Rows from block 6 of the encoder, named by matrix and row number. Rows with one number belong to one neuron. Each number is 500 + 25 x the weight over its row's rms, rounded and kept within 0 to 999. All counts start at 0. Numbers have three digits each.
# fc1: MLP up (encoder.blocks.6.mlp.fc1.weight, 1152x384), inputs 256-319
# fc2: MLP down (encoder.blocks.6.mlp.fc2.weight, 384x1152, transposed), outputs 256-319
fc1.655:489520496505493492530537475534496540487514511482496473525462529470498543479481496515523518504518505464498466486476484511529539523524505503501476519476456501501500508479461501518512484462462505
fc1.656:535493521470488544541466521489477490478485500482530500486519503474452475496537466497542524504503480514497523536494531513502497479550533497491482497519519529506481497491520480507517500490510495
fc1.657:454491469492518475503537491489508520517501502497502472492513515481488484505519507470446468467478471511485474524493495503494498463479489538495498498528518529500511512493519494496525507509521516
fc1.658:507469499504487515490472510467513501493486502436475494515499495491465517547473526496435495536501537489478537504520479499534470482481544469467517466516463534483514456531506489501470483458501503
fc1.659:472446516538498528525481500473554512467500555487502481492504508504518446504495491526548514481480489483509460525476494479514519487507507564517533479495513484450483522490461505454505507496466469
fc1.660:529488506480478477502492500471449496505532499504490505526503522495486538530523479498530547498465503462522472519489487530519547480507488499471505487513425510482505496501554540520491551477502565
fc1.661:501504503510512491485496488522505500515448468466529449497483475473463539519557460456516483499498529505501449506501494476517468512468463460542492521496471492516457471488487496436492465508521517
fc1.662:452495538540517467502459521503495518479491484503504496465464472478511481507487498500495488556487477490497503499466491523548486549483519483457528486517534481471466462520482463489463499512510521
fc1.663:485482485486473493491486493533440479463549524506479502480517515526528490497509496510501557485526517481474480514429528470552535516555480480490509540494525496503457446538517533496508518510474509
fc1.664:506477555509508458506521500510494473527502492519452478470548491492486521474534522518484479484482537510509545507477516542494510497535477551504495487496530500474500499478506523511481498493518510
fc1.665:470543492537533446529525529491520506498545503475486475530460457480490531500480467509473460506496471502487531501516484524491469481524518591525513487523540495517498535445502557473510479507503516
fc1.666:510509560540493552463500500527497473455482517514495517476493509549471483496508510515475480483491510541516528440533508445443485477539541474539471470511537489494488495504531495503499483526464461
fc1.667:521503490554494517445513482476481482469483484507498547454510533510540505522526496518502520502489499510515483517467561489478491476461486485527461500502528486503525499526474470549551513525489484
fc1.668:492491495478482507491472505518516488485460453525479495532490484449461511464535503474461532482552485463493491506473541490551504477529486495496484520490516487503520480519533528498479516539529510
fc1.669:494532472465517488495479483493530526507515514531535464491545530461488528491513485472494529530481506500521497482498505506455475509495497483533523508484490520500503449536496495493514452480512456
fc1.670:522550477465494493459493500509485545551497493502532480468500516528504486488489477525490413506507521518476523493462521479462505476521502473489497496474501551473470490520496522525512505468497482
fc1.671:430551522510511503447513480519498491487502498524530509562515545475527534519471507463504518546558500476554495499506474501528519504422507474508506490497494479504495531467479519491479529511505493
fc1.672:519441531477481465516539523498462499471476505535504514504498485487489552491481487468467522501507505564554492502516482493500504479498514477502497518521532502510474461549537536482459511494476464
fc1.673:516488500502498535481507530494491491560507445490484491494517475510489497483500457514537521486516544488512481510519497488515541474518510458509525516504528524518542514502516546509476500505473526
fc1.674:500505472456523471514504497513502494542547439475509510521502488461501486471497507501491496442490463465467509513506546495529492468553522507554501517516496513539523517514512512541488491514477469
fc1.675:491548506489506509477542466488511492490480486513502536495527480486500511523526502490487501489484493518487519493489454464485503457477508506526495471527495473482524513574475472516496501497496489
fc1.676:498518526534503494495504533519481527548522494482510519469452476502512473537495492490511498523486489504512520474553492494523481532508492489521513512473515497484495530506477518498472450521485496
fc1.677:486478522496533485469494488482476527492491450491480504510465510474487510460499487509514566534477469503534518496553496514477494484518515472495500521506507509546528502491510466495548472492489533
fc1.678:488494540534502522520437531462497506500482495502520452511473511444529472525496538503516496470475482499485518491484527512500509510530493497514492469535523486485517548455469521520486536524456509
fc1.679:530481465529506495513450474520555544507501468516540466495462442485484547431507492522531533514514479501449504528510480498511507457466504464527474541486503500498485520484495506509531544505525472
fc1.680:503515518517496560511469485535509540476495480463464510482478491521501487506523553525479511505528514511472516528522457516516491474503502486501490536510480515524528528501535491457518484485526480
fc1.681:531505524493517506516487457515534466500484510510547480455526502501534488525524506494526497581478486484522491471492462473519449486534501529527463521478512504483443503466513467523507509471455513
fc1.682:494511485523520503485506485504480478501540484503469500503573478499475518512473492532519516524484507486480507488459524468525503514482542473544474540519517507509429506491488498506504526504507505
fc1.683:527451450523493497513516514528470492486474465488526513465489531454458490447525515507511491523473469468520493489508522523468510495534552517474507465473479508425541486478522532510516485502485495
fc1.684:486496560490514485512466524490504505510510500479519505517468477527493455503552548491495450507475497462511518519467507528544492487457542536508502522509514547507511490529521488525553491533492523
fc1.685:512529452462523513516511494454500481475497434510476512469514513468493485467517523513495513493517501513499482514478502521491490433520488476507475500432509529489483537547471503509530516520487507
fc1.686:458468473521500503489471439506471508464491468472483510514514491516466499505474515482511497466524500534467496492522532498489503482521531490491544525497490459520546476505488434520505472524480514
fc1.687:535516527510489497483528533482479488504473500458486500471458496504499484460524517505535528491489481466527531461493486468513467505478523484531497504481486544530535537535521490456477515497495514
fc1.688:494495529507541532497507463505464503531473497504476539466488502520468479493526489529513494489549454540496533470516512507506501521523475500449532508464456483519451489497469497514533485502491523
fc1.689:508455488519468420517514492481515564488491488468519471469477489505497521499526495502478506524477506491480521489533489508524499486492483506539525502453536565493510482520514494485519512516529479
fc1.690:471486553535475476474542492528514469517493514507519476482517541491466518495504550476449461525433514523496528489512528468476466472509511481510468531490508501478482500506473483505455511521486520
fc1.691:506473515485507485515475485492494480473511488485503466545554510500505510504487478479449463489493498486531484507488512494504544479464449527522486512488505500468503511482487491476494493456463546
fc1.692:518487498488519517492484481509505516499477491499485540508509522487446469502521505546447494494450503541475498500504494491527455461551492468524491511527496483527513436482474480498535509535496460
fc1.693:518526493470512511523492462500514498482503503506474464553470532487441542507466480521519511507490506476501525480463496501497512505572458544469490516506539528537499509511535536463509492439485491
fc1.694:444535504529432498534489498487495497532524514458470511548521512493466467499510529478514480497482529490493529508492457498488472480487547481518510506469506507464524504541524468514484493506491473
fc1.695:508471452492511501502523507451511484490546501472487492473491501519503471473497485506497495423506472530500544498468502499528511524535551523513497469484481462453507495493461511463456520529495500
fc1.696:463492486465490496525466467442487489474466515491556485522475544521501511518500525473531515493502520520524514455507470534472532481511484537475492484497501499461488500498501520446515534491454497
fc1.697:477488510537511493525523542473505531495510451499490490535511494494467528511508489505501509527527536495467538498524488516497518490462468519525476488516496457483482506471497471554500530474529527
fc1.698:488512532501498492465507474483529504551495540481487492478510472458522497506530493542522472547503469500543499526492468506479542485484486470480495492492530435501493494484486510541521521533488533
fc1.699:520510505519544519515467518543524494528532497477524506498482475544504489489458493546513537519497475519483508500485504478487478498512513456512490467462549459455489518497517495512489535535454544
fc1.700:493489492512464501492464498501463533471506553508519525515487542482550485449512533492500491479478537504458518517493473499435509523516535506508489518520561510499486510526495520530527463509443472
fc1.701:496543490510481470426491491491503538477534477509530496480491544490534516533490564466475504496479484533507493481506498507535501466512505538468541529479457449511487559509489475523497513474477509
fc2.655:485486535535485502537495550466479483545499520471502497486510483518495506532441467539446479504526516486503493510485455487513517527502502544452534530472470497537491488491468456443494482514506536
fc2.656:520483515502547467485523466517526531497487505493495514501471502518527478506508474525499523483481507477494483490545518483508525447449509487520500483536500454511503523510486496567485510519492468
fc2.657:497459502508521469538498522492456548502467451519457469530456508539525458482502511533496502496506491515554518446503527496516508486496499466505542485494469459544541529525537487505515478541535518
fc2.658:465509511474531508514536476480502521499488534549508508494474485527506535513456511463507531478475517451481500482523499449500493489487488466499484543482470582499523474483461518487523499494486494
fc2.659:520485496505503558512513496498475491480468531550450533517480470540541482496561499534479483549467477481526508486528518554483540461488476525536493496473511502516517503519531535484474499533487484
fc2.660:511505510520461478470480485529481485468492508542497503439521521469538498547466491470499527505488565495476468466482534483498564524442502468501468484492543548510502511507512507448487513574455528
fc2.661:516493490467550477508498523489505487510491508502557527486493506474495489474514478518478514504494478509559530491497527511496471526500459496487486519504502493486534479470490495518481518472484415
fc2.662:482485557468506504481495519518509434493465501496521497530501455545466514492481501559498502499538477505520510452505492492518504500493484522507482498508492521484536505517522431521495438506479506
fc2.663:513540464497461492496526515506463491490502497462503513469509532490463511478485504460553479513498474526506481480511495490514471485476521507483543504470495498505517516488498485490506457493492481
fc2.664:514479486504516516494495503504514480483540527494517484526534492519502461507467511505517494498483507432521499467505471494467540513490546483477564479524490507482511492523518498484482497535509539
fc2.665:483486453491505488515485471463520456457443510483539478494513486528476458516516474475497479501534502515434467545497466460501557522522511548467501515473496549447536524517475533526464506517543532
fc2.666:517503504445496541494521509515514515546474525481504463495550524461558478507530489497473521459455535503511472527490463470521469511516508519479508525496497537505535479487473518500518564521477527
fc2.667:465507504521492557509488468519482523511500500506522469529515521494500459510487493473508467527525439516466495504514521524476494513512482497521457503543440474486517483492516526497515544470489499
fc2.668:534525524536499473515449477493526539512500479528460504510506503496513462506528511503508452480520524502503478460521515493516532483525464484476539465507534418502514497491491509526478469482510492
fc2.669:517450506449512511483526480469509486487495499474519565514459482520466560528515493525514511460520549467511515479468506504461520499500504458538479496478490511478551535476526484492476535480527502
fc2.670:499525503516456484465529472484528458525539509491463440475497522469510514511527482470462493505524512494469479505483515485467544518505519537480536493509479500526515536468476497515484499479508508
fc2.671:503521525518475499511525499504498498518497500467509539472524500502481464499518498498484506455498486521518502503470494448482459503541530508455545504507497480496503544483488492537492435467550529
fc2.672:508478502473469499469501513453455481492524531499519445470487510538451519522490489515503468496485533510508493441478500570490493533482452478485492534498472509491505505522523528496509500540498492
fc2.673:482514487504499475521524500479514533506483489510472507502492494479475501467526527507540524447468496491504534515462483485533508538503511493524493507504511481485468488499481485484465473568485510
fc2.674:495539496504467452539451466540503516491516528454552519500486494507499536513478534504539488500520526561552510514522520466507513535508544458508519486506487481469505488480440506498472508510566459
fc2.675:518494480497553459507472483519517496431559471487528472451531501491472486484514494519485529545482511503509525513541499501493537546502488475478542441495493532531499522527561498543508547451541511
fc2.676:480496521503514504510507510497497455513470471490503445478493502501473518494512526545468507511523502508495445514470514546510488556537526479513524512485478537526517486519499538479476489493494466
fc2.677:522479500501509473518502455460504498485501530470482474512455500471535512463524485522491487537536497478511519471475504505548476526526451469481506511481465483521509471486528532488506542539494528
fc2.678:508495480508486485527510476523483514485517493501487532468500500498482517499529494499482466487522482496493487488485481497504497472510461518485552510523516487541481463491513509477519488489525468
fc2.679:515517546477498542522486514497519465485525512509526501452495531465498524529528486444486504465523479495492505483480480481480494536495466482469510516522476488533525516553498509514519487494499475
fc2.680:465461512469503502472533505498541432524484508480479477444490459444539512477497489526479541500494504509487538489484498526460506472482489459495510536507496482482482499509464526498552490499496497
fc2.681:451490500484491465506514513467489542478429500542504506550536508498509480525461493500533504476497535502544457512509498503453466566530528534476510468489551503506484477546486532525551484511496447
fc2.682:472529534490583506541483538507477483476508534505496474508466525525460483467490504484486471463510489508509482502500486520532492535462532498509516533498488509487534506518465520479528481483567459
fc2.683:520489491471489555550477526467501472516543512504511441470468515493539543499500489523523463548481451500486457484497481547483555495472521484527490521533531510519468517502540488519490494470522514
fc2.684:501473481461507524511499509535496507498559529501472458502492499529510523458500518512515523479471483464469519494528549490478517521533515508501507445526485487505505465537542513514428500471512499
fc2.685:483497492471494483499560503512536530516489495500548521508445462489490500513496474501521478481492540512481470476531546462520524501502485496510528539536438516483492526527516475511477484544492519
fc2.686:542513447500536533479532497515560490498542477500438506477502515489526561536469526471488569533470506504522478505508529506505587503476445517462509505438495500484510513533495507502517468487514479
fc2.687:478495490518480472533496489515521506507521513486503513498490519441498497513456486473501513519478494504491461452498509502481442445517548462506527489519539508490500528512531483532484512507507508
fc2.688:499499494483501483485487483489534481481509447474487500486511526514533481519504494517524466505521499472509526546486520500512498496480497486523484484499499519504535488509533521550455532507545420
fc2.689:532513470526485502489477518495516503493506481536450534484530523511519511522481513466489494499472499476500478491487485440500483505514508472474490528464519454461543474525519530480502468507480507
fc2.690:530462514528540457524465459507492476546511495491474497461517486463490483513545501508516528446474549497474519511482483473440530543472530513511519525525548519466493531512496501482496492504516489
fc2.691:475457518522491496531482568503481476456518477506545501533495490539513493499447536526524545516547475498488521473511494515492422494508470519475511476521510516495491493487513442454503497507460505
fc2.692:505513520489484462497536502482483529529489508488462498489512470492519483493515492484480530509478505490525570514498502488480523489492485503533490527519519516501487555485515539516494513502522483
fc2.693:547470498462499483467498544455516526486497478507500513448530479490475452559498475525501503529512524488458489519470488540517523517475521424518546461494512519502485491488425533513542485531486532
fc2.694:465464496485525536507525523518495494492481489494451519508480501490492495487453493512500477481489474487539487536489486503486490525496512483482499501550498513508498512498486515524497499459544488
fc2.695:495539506483504521560515531504490546564470534467535522519508530507480484518510516514524519481535532524506489506554529498547498523506514462489505502496464496569469477491494484509501497504488488
fc2.696:497467475466474495485463477488478530522539535538521496498498522471467461532492561506473524570497540502496513490545449497522509499451461481497490473529506531498475508514507519503533525465511534
fc2.697:517468477506518501539496500497452473505497507517529504515507568487537531493504484519507492490532436486509461496484510502524500465484483521523512487492520499472480459499479495480479522426509476
fc2.698:499509449475476498526485502497453555489490470525497488560514498509492514519493530473506544440500508511484482507493530536497491504463505499489522544508551484500517483495531496464480492478493464
fc2.699:479498491560511487496520494506527485435513463502519522522530502540519504518523486519481497484511499473498513490468491487469505514492497499510485495474479525531479499553532521488487507505517521
fc2.700:518490491452494532490532504535468490499516462502492499520507563508492515529499511486500503503502419507555495478501496510500482455522521570469544512463502529520512538495455468464520486509528523
fc2.701:495541492468545475453478509520494505548485467470505485482508495456537474463547511517515487457483540520536512504551528519538517484461552476502535495519480498459461488492460512517482461526491480