From a checkpoint of a small segmentation model.
Model: 18.8M parameters, encoder arch vit, encoder norm layernorm, encoder activation gelu_tanh, encoder patch size [8, 8], decoder norm batchnorm.
Data: trained on Sentinel-2 satellite tiles (TerraMesh), 72500 training examples, 55.8 epochs.
Rows from block 3 of the encoder, named by matrix and row number. Rows with one number belong to one attention dimension. Each number is 500 + 50 x the weight over its row's rms, rounded and kept within 0 to 999. All counts start at 0. Numbers have three digits each. After the name is the row's rms in percent of the matrix's.
# q: attention query, key and value (stacked) (encoder.blocks.3.attn.qkv.weight, 1152x384, the q third), inputs 144-191
# k: attention query, key and value (stacked) (encoder.blocks.3.attn.qkv.weight, 1152x384, the k third), inputs 144-191
q.176 096:477445525515550428520511433455497512523509527565422452456404497454552484454445546589554513515520517491454472448463483536501448407556567490539454
q.177 093:512554556510524315554468525583467569544451518400493509466543536432444521506469597480414483463453513547391498514476532413572524491550443543504492
q.178 096:474439367580434523502439480473476554552483446555426622435482451572458402413531446405478495462446500507461538556499424454530503407421431480495517
q.179 093:439448481565427565499433569475549387523514519446591463484525440550459370598532500400457553562514556563480553530495361484504531557499489336492517
q.180 100:525596449567491591527531434506487512519414491508408519444539420454511395466524560493563536471455335483479491525456503525546423496413541505424503
q.181 091:509504488492559468511556467614553539437434511402461519490477533454481509424528489563497539485471452481518563448566521421491488456429399513516468
q.182 100:520427421557553505544492448503502487528486511484513516534419442464472566386516521501536428390515423512514576497467554570507451418471520520519539
q.183 102:571495451423522470540489421391537494493432380487410526517589469528556522519416405455399505541486514429508538558550538504463499423494422564564540
q.184 102:483512448512471569538532509506568552553495539602523524458528444521447472495407471513503482651562559588518464581489485432518446586576546498386551
q.185 092:465484525492509434440516434637557602498516485518454518456548379566533518446447436478469419524499537449471484482402463486468529488571575468554554
q.186 091:441411486602565516451554588535485437484487452528547379523515593537520535489467524539406587484512456469500545474470487512542503604574438401534449
q.187 103:506510530427556431466443578506520503505542470521394549487560444409426500470542609473438420374459478403510446491467515578501480518526637420485506
q.188 095:495513570446503553581490547526519528472554432523473561509488488457514450581549527485455403547461528542396514505487405540437440420504503494554591
q.189 098:385465510584496458449557610604606456429468484470422506487570531509505558467476481451497420477464551505528514527512482455429473480420384507523548
q.190 096:519442495511551400480461504515473591589531468553437455496375410545479421552522565359490510469515539529515516542515466437457491577458455431555522
q.191 105:533515546457567518485478514381500445497455462586508477471542428484471558594599512509483472457537555525435528505468509505441461562522601505526490
q.192 089:406576444568481542543531562497462448448509519513496504537606523518548537561458453364566497622450508420468527544440529538481543589440544456491436
q.193 097:572539555525511547518534396526517505540502457479433602554559444507551422496499507578458542471554619519530490473425481523486453411503498473485456
q.194 090:550535568570445453564498546442513517582538532572487475470541462486473522387484513512594555505477513531458499620528548515494606495489500481478458
q.195 097:379402493496491532463465507582471509597478512550533492421527650492437513490485435509557524462475456492420564470438450400412381510433488520471534
q.196 100:525413553541509413475451561532521548415580498534600610552522500556547454479547455472530497411522492476481489523619462481496529580521533512462457
q.197 100:535495557557477543523485486430556523456549504479560459518554399604385512474500512487508516512494426478422503499491495491489547558527457487454541
q.198 107:334493441452527545460548489445379418521522499433480458395514428386451434490490505527523500527517531490518538572476460538550518404470540504524467
q.199 093:483499479421421541542453568483510515515466530513443567412535554470497499528497491575530507450466493507521516502452540437609445531524498412490516
q.200 093:495522511442426469557459501577487513542507482471483410522478496500438462440320488485585506455419465549502468499484511561532456439409520531492412
q.201 095:426460512540454490468556508560539506513454436577480481376437515496511477460381571450444490511524491513464522539493509537521499464472535449419473
q.202 093:450482538458498512495493541497574522537447531490502589592531512514448429480575449415530569540499456569468507580451525485474515511533514547461500
q.203 094:448410526470447503453418547412417510532570601460558489549426447505555552439448513417514436511463311562459552499609498415512475439530407451462449
q.204 101:454536503511480539445423460543517516377453553614496422490518457529540610518557605501482500504505527550496501485533424575517454495512456460466508
q.205 104:554393552464555479466417508453494496515459467498490505447475487498442505588513432544464486594505486382484420429500508540520548534526528462497557
q.206 110:508539492476578467489503594535386504508495482459524421457566578459496529448552563576493480597538491582542470454556511538618526505439487532541363
q.207 094:454556519580477514458488555527460486491545484507565518323446396518502480500546544418481526493531528511542386484395539544474532469494507486485504
q.208 096:525571598544498510475495500517533452546514479550498491402484578497506512493523467515441576478442541488498394409495379414482493500493504483517500
q.209 095:601469497466497570452547563535408446438466535464438521576482416573555619520367542561463471487448468527471650522488529501432519586479543521431500
q.210 088:477468590485516554458447484435501514530535484446514474585472432501422535570496570436429565586507485547548496465532461532495496493615512475483596
q.211 110:395492442510499525449504420467516508517563575542407468611532517567529479516469445450553466474473510470466457537418475527547605535462474434477489
q.212 098:539550569572397461574549560581511468434423424478450483462442478536511583532400603427427510494507459528568423491461500575498446553406418443495566
q.213 107:495444433480449515450580523520429450452485571494589558424515489456452475438487453458391454508390485451436520496425529423449442510529547534535547
q.214 106:509508631594489531582603425487563510564567522546423586533467442467537456337606518477564545461560530567434521592518455448550563456462567558478522
q.215 103:465476449544471414555489583531439480431489532452498561521495496386515459417527427407488444520499433572520587543594430460587495490509581498489569
q.216 092:555515537543436501490548543518518490569465526528501564522547519472642484508540491393438542525537535542577450549418610396412540585483410474553632
q.217 102:558618488448473407524470536374578500499606509503552448509439473548519493537473462522518539514466462522517501423527508536407564413481544494508572
q.218 094:545426577453549520482398561499479554500485460475593493523560488595556433514541527484455472504469511510555475539607435470550488551611530502527506
q.219 104:568399449564510513583537532516556510534458517558600495506530528514493534411482415492498528468489470522543430533581510492457448521472472467549532
q.220 096:567498467535452464521483529446521459531524574499521420504442432489467518451478532462429533548435424470587431422489459518488499557590482531483522
q.221 101:545436545579537509501596518523518518466628492485498524480448528445437460465571512507483519499528469525504453422497538414496539554510524520498536
q.222 102:462569543627501502523512474524556492568549441472498499449588542549410529500492525479500472510440528613522464537563482425443549513458598419598394
q.223 101:565509444484410423522492539470537485527548470451472580512613518426506454483457483536563531573557530506512543519530589490515575439523424556513539
q.224 112:467548438558534432467498487405425584562391483455488532532489558500545461505494505478548568530543567494519449479531397532508484473458465505378491
q.225 098:495510431449475499428466517555545524573511439470436441448548536455527558561435417491518559439543545559514454563514501603421475491481368460484478
q.226 092:456493491478547505519515487453564495478534531464464492606531612477517505555519467513517476548470529452477496481624535478521498479500509428520584
q.227 098:455475535460531528518545466507575573473556481532518504489454520502527427506480509523529417486529603468456497533547574504505525483449499465540501
q.228 093:387430511529475406449521522505494511466595516461548542361503520512488455468535453429481503460476490479541496581421449519555460541603507479534469
q.229 102:591441498545410586583493377534523548443442522485472500464458475430542470625563470496462428417494534540466609506572460402491551511492449561493567
q.230 102:497464514530516527540467468561413570494601423410495453525473435570463557523428467563562508488481450541549535484500498520418490459562487501512411
q.231 090:452480593494429416488462541526458507409497559508546455420446519550505573455475445428509526325444465471535507546578423571489493494522538426495505
q.232 102:502414480534434521527487567451397526522442517518580504503507473455516400552435465498462513444518453512484527455498501459519456507526509509487593
q.233 100:445506495416534424450526462479436472447595567478548411406513543437436493462611545450487475503509547502486462499512568471484524612480446442456469
q.234 099:424453513522546436479559464581510487432555540504600468469529485531516497452489552539462528505489570390466525544453531488450519572544533407497485
k.176 097:480437608495485524522541511385558506523531493508490514491518463473478495469533559478483452452545463461553442518508484480431499448522475610550528
k.177 091:533502414506453404570511539498537516525560465530471452484478518479495530543557508469492444460507447520565481444571501474556558563602559499511414
k.178 096:465533462472468568533530495551544574506417462375461498509498419549515513511509509487485483445522483484568468547529596482506544576567490583529497
k.179 087:529606437523525536566569434551452542508541491499431541535480462612468469478459413480398424518541465428470460610609549459577596443536486586474506
k.180 097:539444497550415520477499520467486519580495487597550496525488481443468529519467458394539514495528475418576504437499566488536518502484453609488504
k.181 088:481503484430503534507536477507535515567539458547562506426451569553457485508461572558485491413501543518473549503471560519574472533481520505541536
k.182 104:465570415498374426531525532512426489503471467517451462516458533437566471580439504478586524486619496420403536498497554496502624556536490481528533
k.183 103:589531477440543508543482555571477510505508510497484460534472551483448514510506569492515537464499563496493475499510525583531498572543481536466434
k.184 103:552514484481518488511503497533510591410501479510501371599481492436548478423475499531562556411518532495352496537406463504462551489498539504411471
k.185 094:409495610535526477472460519534492462509483528525493545543458465561520509563462557624573499527511525513559639533398527512421464485556497438627570
k.186 096:469495522487456449565503514516504473423505481516425561480438453534473517517462410404550554397456432461429424625429447530494407546501548538483470
k.187 106:504546497422517532489382471504608502535468543544447553549520454511496548465540531480378416443449511470520496422493540460523606472573526483496473
k.188 096:504557542589522540501515451507566508421402538425599536457463467471517490489494530480489498504435578580538547420590547545470503517462492418551420
k.189 098:552461448505525514512449517540539491452391559475519558514449513452523391490554458501581436522526482476465470504529592552559473424600460459524521
k.190 093:385471542547503501522501446441538556486501533474530613542580431530496511527517455543467404574545486475581513477539545437545536515483451452414408
k.191 103:488408504488570436492462518454485469562520504462525469525562473498483438516470480517537513480465412473529506478464444551489517520461535546515485
k.192 092:540518496633473465446515355388523546557504507478583605483515554516432502518477485481546490505522580554532518479504516570551467508565504504503459
k.193 096:513584567476560512491568494614512588542406512454528461568529466381503548546471575526522499516501512579531553463508519470448516449465523458407479
k.194 094:505559502491573533495616520468520523529601492380509520533493470642488398534449541421426592584508547506510437488492498656502431445531487448445482
k.195 097:501481501497472457545483418477506566496475481485482481475562553624522541463493535469434568540534520409456503554524542461569554441485569469468473
k.196 095:491498535545503499477454523478494516465481508598464536604502489505564460535528475450502455475587558533558528481519451525503544516470481432504444
k.197 104:511434515452466574493559568583532462463603480569563464432440500449502509404555569470460558473557497529487551478464559532559497564359468528569449
k.198 108:514462461501533543557497482420496419468408547460417538319451467456407490523488563525543528479395478560570582509427520462587476449568459527567558
k.199 102:448490524486484536478522523472486526468487543492468536474443511524399520474498492429550503496535511499530496587493525501531487480453522436556459
k.200 090:477575510576468575464542508541587501491452445520579550529492568499433495552539462464508535514450547451545555431470421534530598420572481445464498
k.201 091:488515454527481513462455458566516481564491478473454521556493539514484584493501501534525446512466431455412486539493466430467487481494469536482486
k.202 091:446466449536477407445369443486460494465440490569482549460515527514506504576541445476511554504590501454514487533526547453529520504490488498458553
k.203 095:491591527452414473471495398486464467553578473547492444463528434475463530436411519486412366532475484503523602581529543412482469510547496477477461
k.204 101:551460542510443475480512521437556459480507483514552429479565470478542534487395571586463480430437564553531489478538491545490438484485514487458498
k.205 099:569480511467507546536466530458530609498390569529488442430488539487472601486444519529590475463465477527474534491581486431499473511468586460579556
k.206 100:549532459564598595582519501582583481527489508435520440419516515482517468523547488431419487533545411468474501501561451435582420470517431507558465
k.207 096:530568575497544490461494533469504565487506481445573461545504390515483462449511525492553482568463569450419552482525471505554539446448462454476542
k.208 097:538438594436451530561557509572479492469516453392494529470516400481554594523504504502465568482434602517428434373487500489492557458466483482503498
k.209 089:569575502453412456426567481502479499497423455509502554508505432415520395534502512458516550480602472553492557548432588442532417445596462447479492
k.210 087:501461534523542496535412533442453436438547510556518457496497401542521450476556504498481520586480476500473496552488564413481478563458532474518498
k.211 108:474493503549492502438401455574503474512547502450486434429506528522465562519460494507445530437500539513548502436562353577459521515468479544535498
k.212 094:483463536571383504617402488515533483558473487530512535511568464504568516489503496501490460552544519503426503488467424502526553493550472565461549
k.213 098:492461518441543536475521472455511487516458498491445650479488474422508535489451507484435573522510473559550505408481484490489436508498435458498560
k.214 109:464497547507538503530566489530542456423507488461445552495564481602522454533556575454525560534516563421521540538579579555456502516416543592430496
k.215 096:490445494557410544489542505421462490404515538556529480504439415504460405454575496427472533468433400524531503501483474525549552528536507498539422
k.216 093:460487556432453493453451469494515492499486447600520519451525445494564522530511452469503534591492657494505505456517499591564522481540533510469545
k.217 102:519506407497500463478569480471458580495564408452533380470461566432464568438512487547519523474515530422495524393414428520524501519490474480496503
k.218 098:480462492509579616475450479525488551529532569539562470456463496400469517546470547538450464447507516519593521462573460440509491493451505476483564
k.219 103:542503442485385483429553368510478529495448565543458527508532493446511532400520445503517524462505466439466508421535471473483511516519488539495544
k.220 094:515443608519440466498599645459501484434546507549572417564533509489472513385457506439539488483367436494538538441481383584471581438549482554419476
k.221 104:490451491489515492448579530404531477482565454418524491501545540630526499502507488424520453559508482466470466480563535466512571488493421462480472
k.222 106:492479511511536577551515510533540441464627406523443469547514500456494489564552525519488482444562531509547518531513576443428580452512481457491459
k.223 104:436481520549505468604515446499467454544539469540527562483492640536622473572542474497540453451523469510493499536521472425553609522597502467448455
k.224 105:552514595510566486475476493502505463546486485588500475503520517518530522554412473544474520511513424472501487524466514521425514507506545504502478
k.225 098:477563508525498490520498493537653497501419489453462527509524489468458530461526493497487441522547424512401495560524457543597507388538397512511462
k.226 098:490604417509530444556485440517474476517581513455437452513505533525568552505446553541385377522464502507494530540577537431499491558455595384570462
k.227 094:466482521485478613473449486513506526428453496513528497523515520441512534522634519514466530613576535477499493495486511482523543523465495464553467
k.228 095:459506517477631473467433572430512401470482552454420521567471502496450435546546520466492534466498467469525414517506486556526487481433451555468509
k.229 100:477447511512394448459442455440374539465499519558585367531506509487566543496514490601590480517466485469438529584488497469426490577359484445513498
k.230 102:457520462454579533546512504528487511494462460536575433487460522458510537465403562554476485472572441530497520446453523462552505481520479518431541
k.231 089:498445521533552563495461489423533381583523492530481513577459453488423498446496545487573485539583499527535437447425444539510536469450411548477499
k.232 103:401538531497492490513486479473413440584458606583552594491550423504411519424414545526540427435509465511413582497521438546417488535501459566407484
k.233 097:497542541544481468527559526506460544531504478439527527516520565509514492567524412503439540619482488466395444530486459553501401438505451510395539
k.234 097:494553582426491451422595479508564552521550580505565514548592504452548467523488510484521506516479553523476494461362515528515475530406471529558422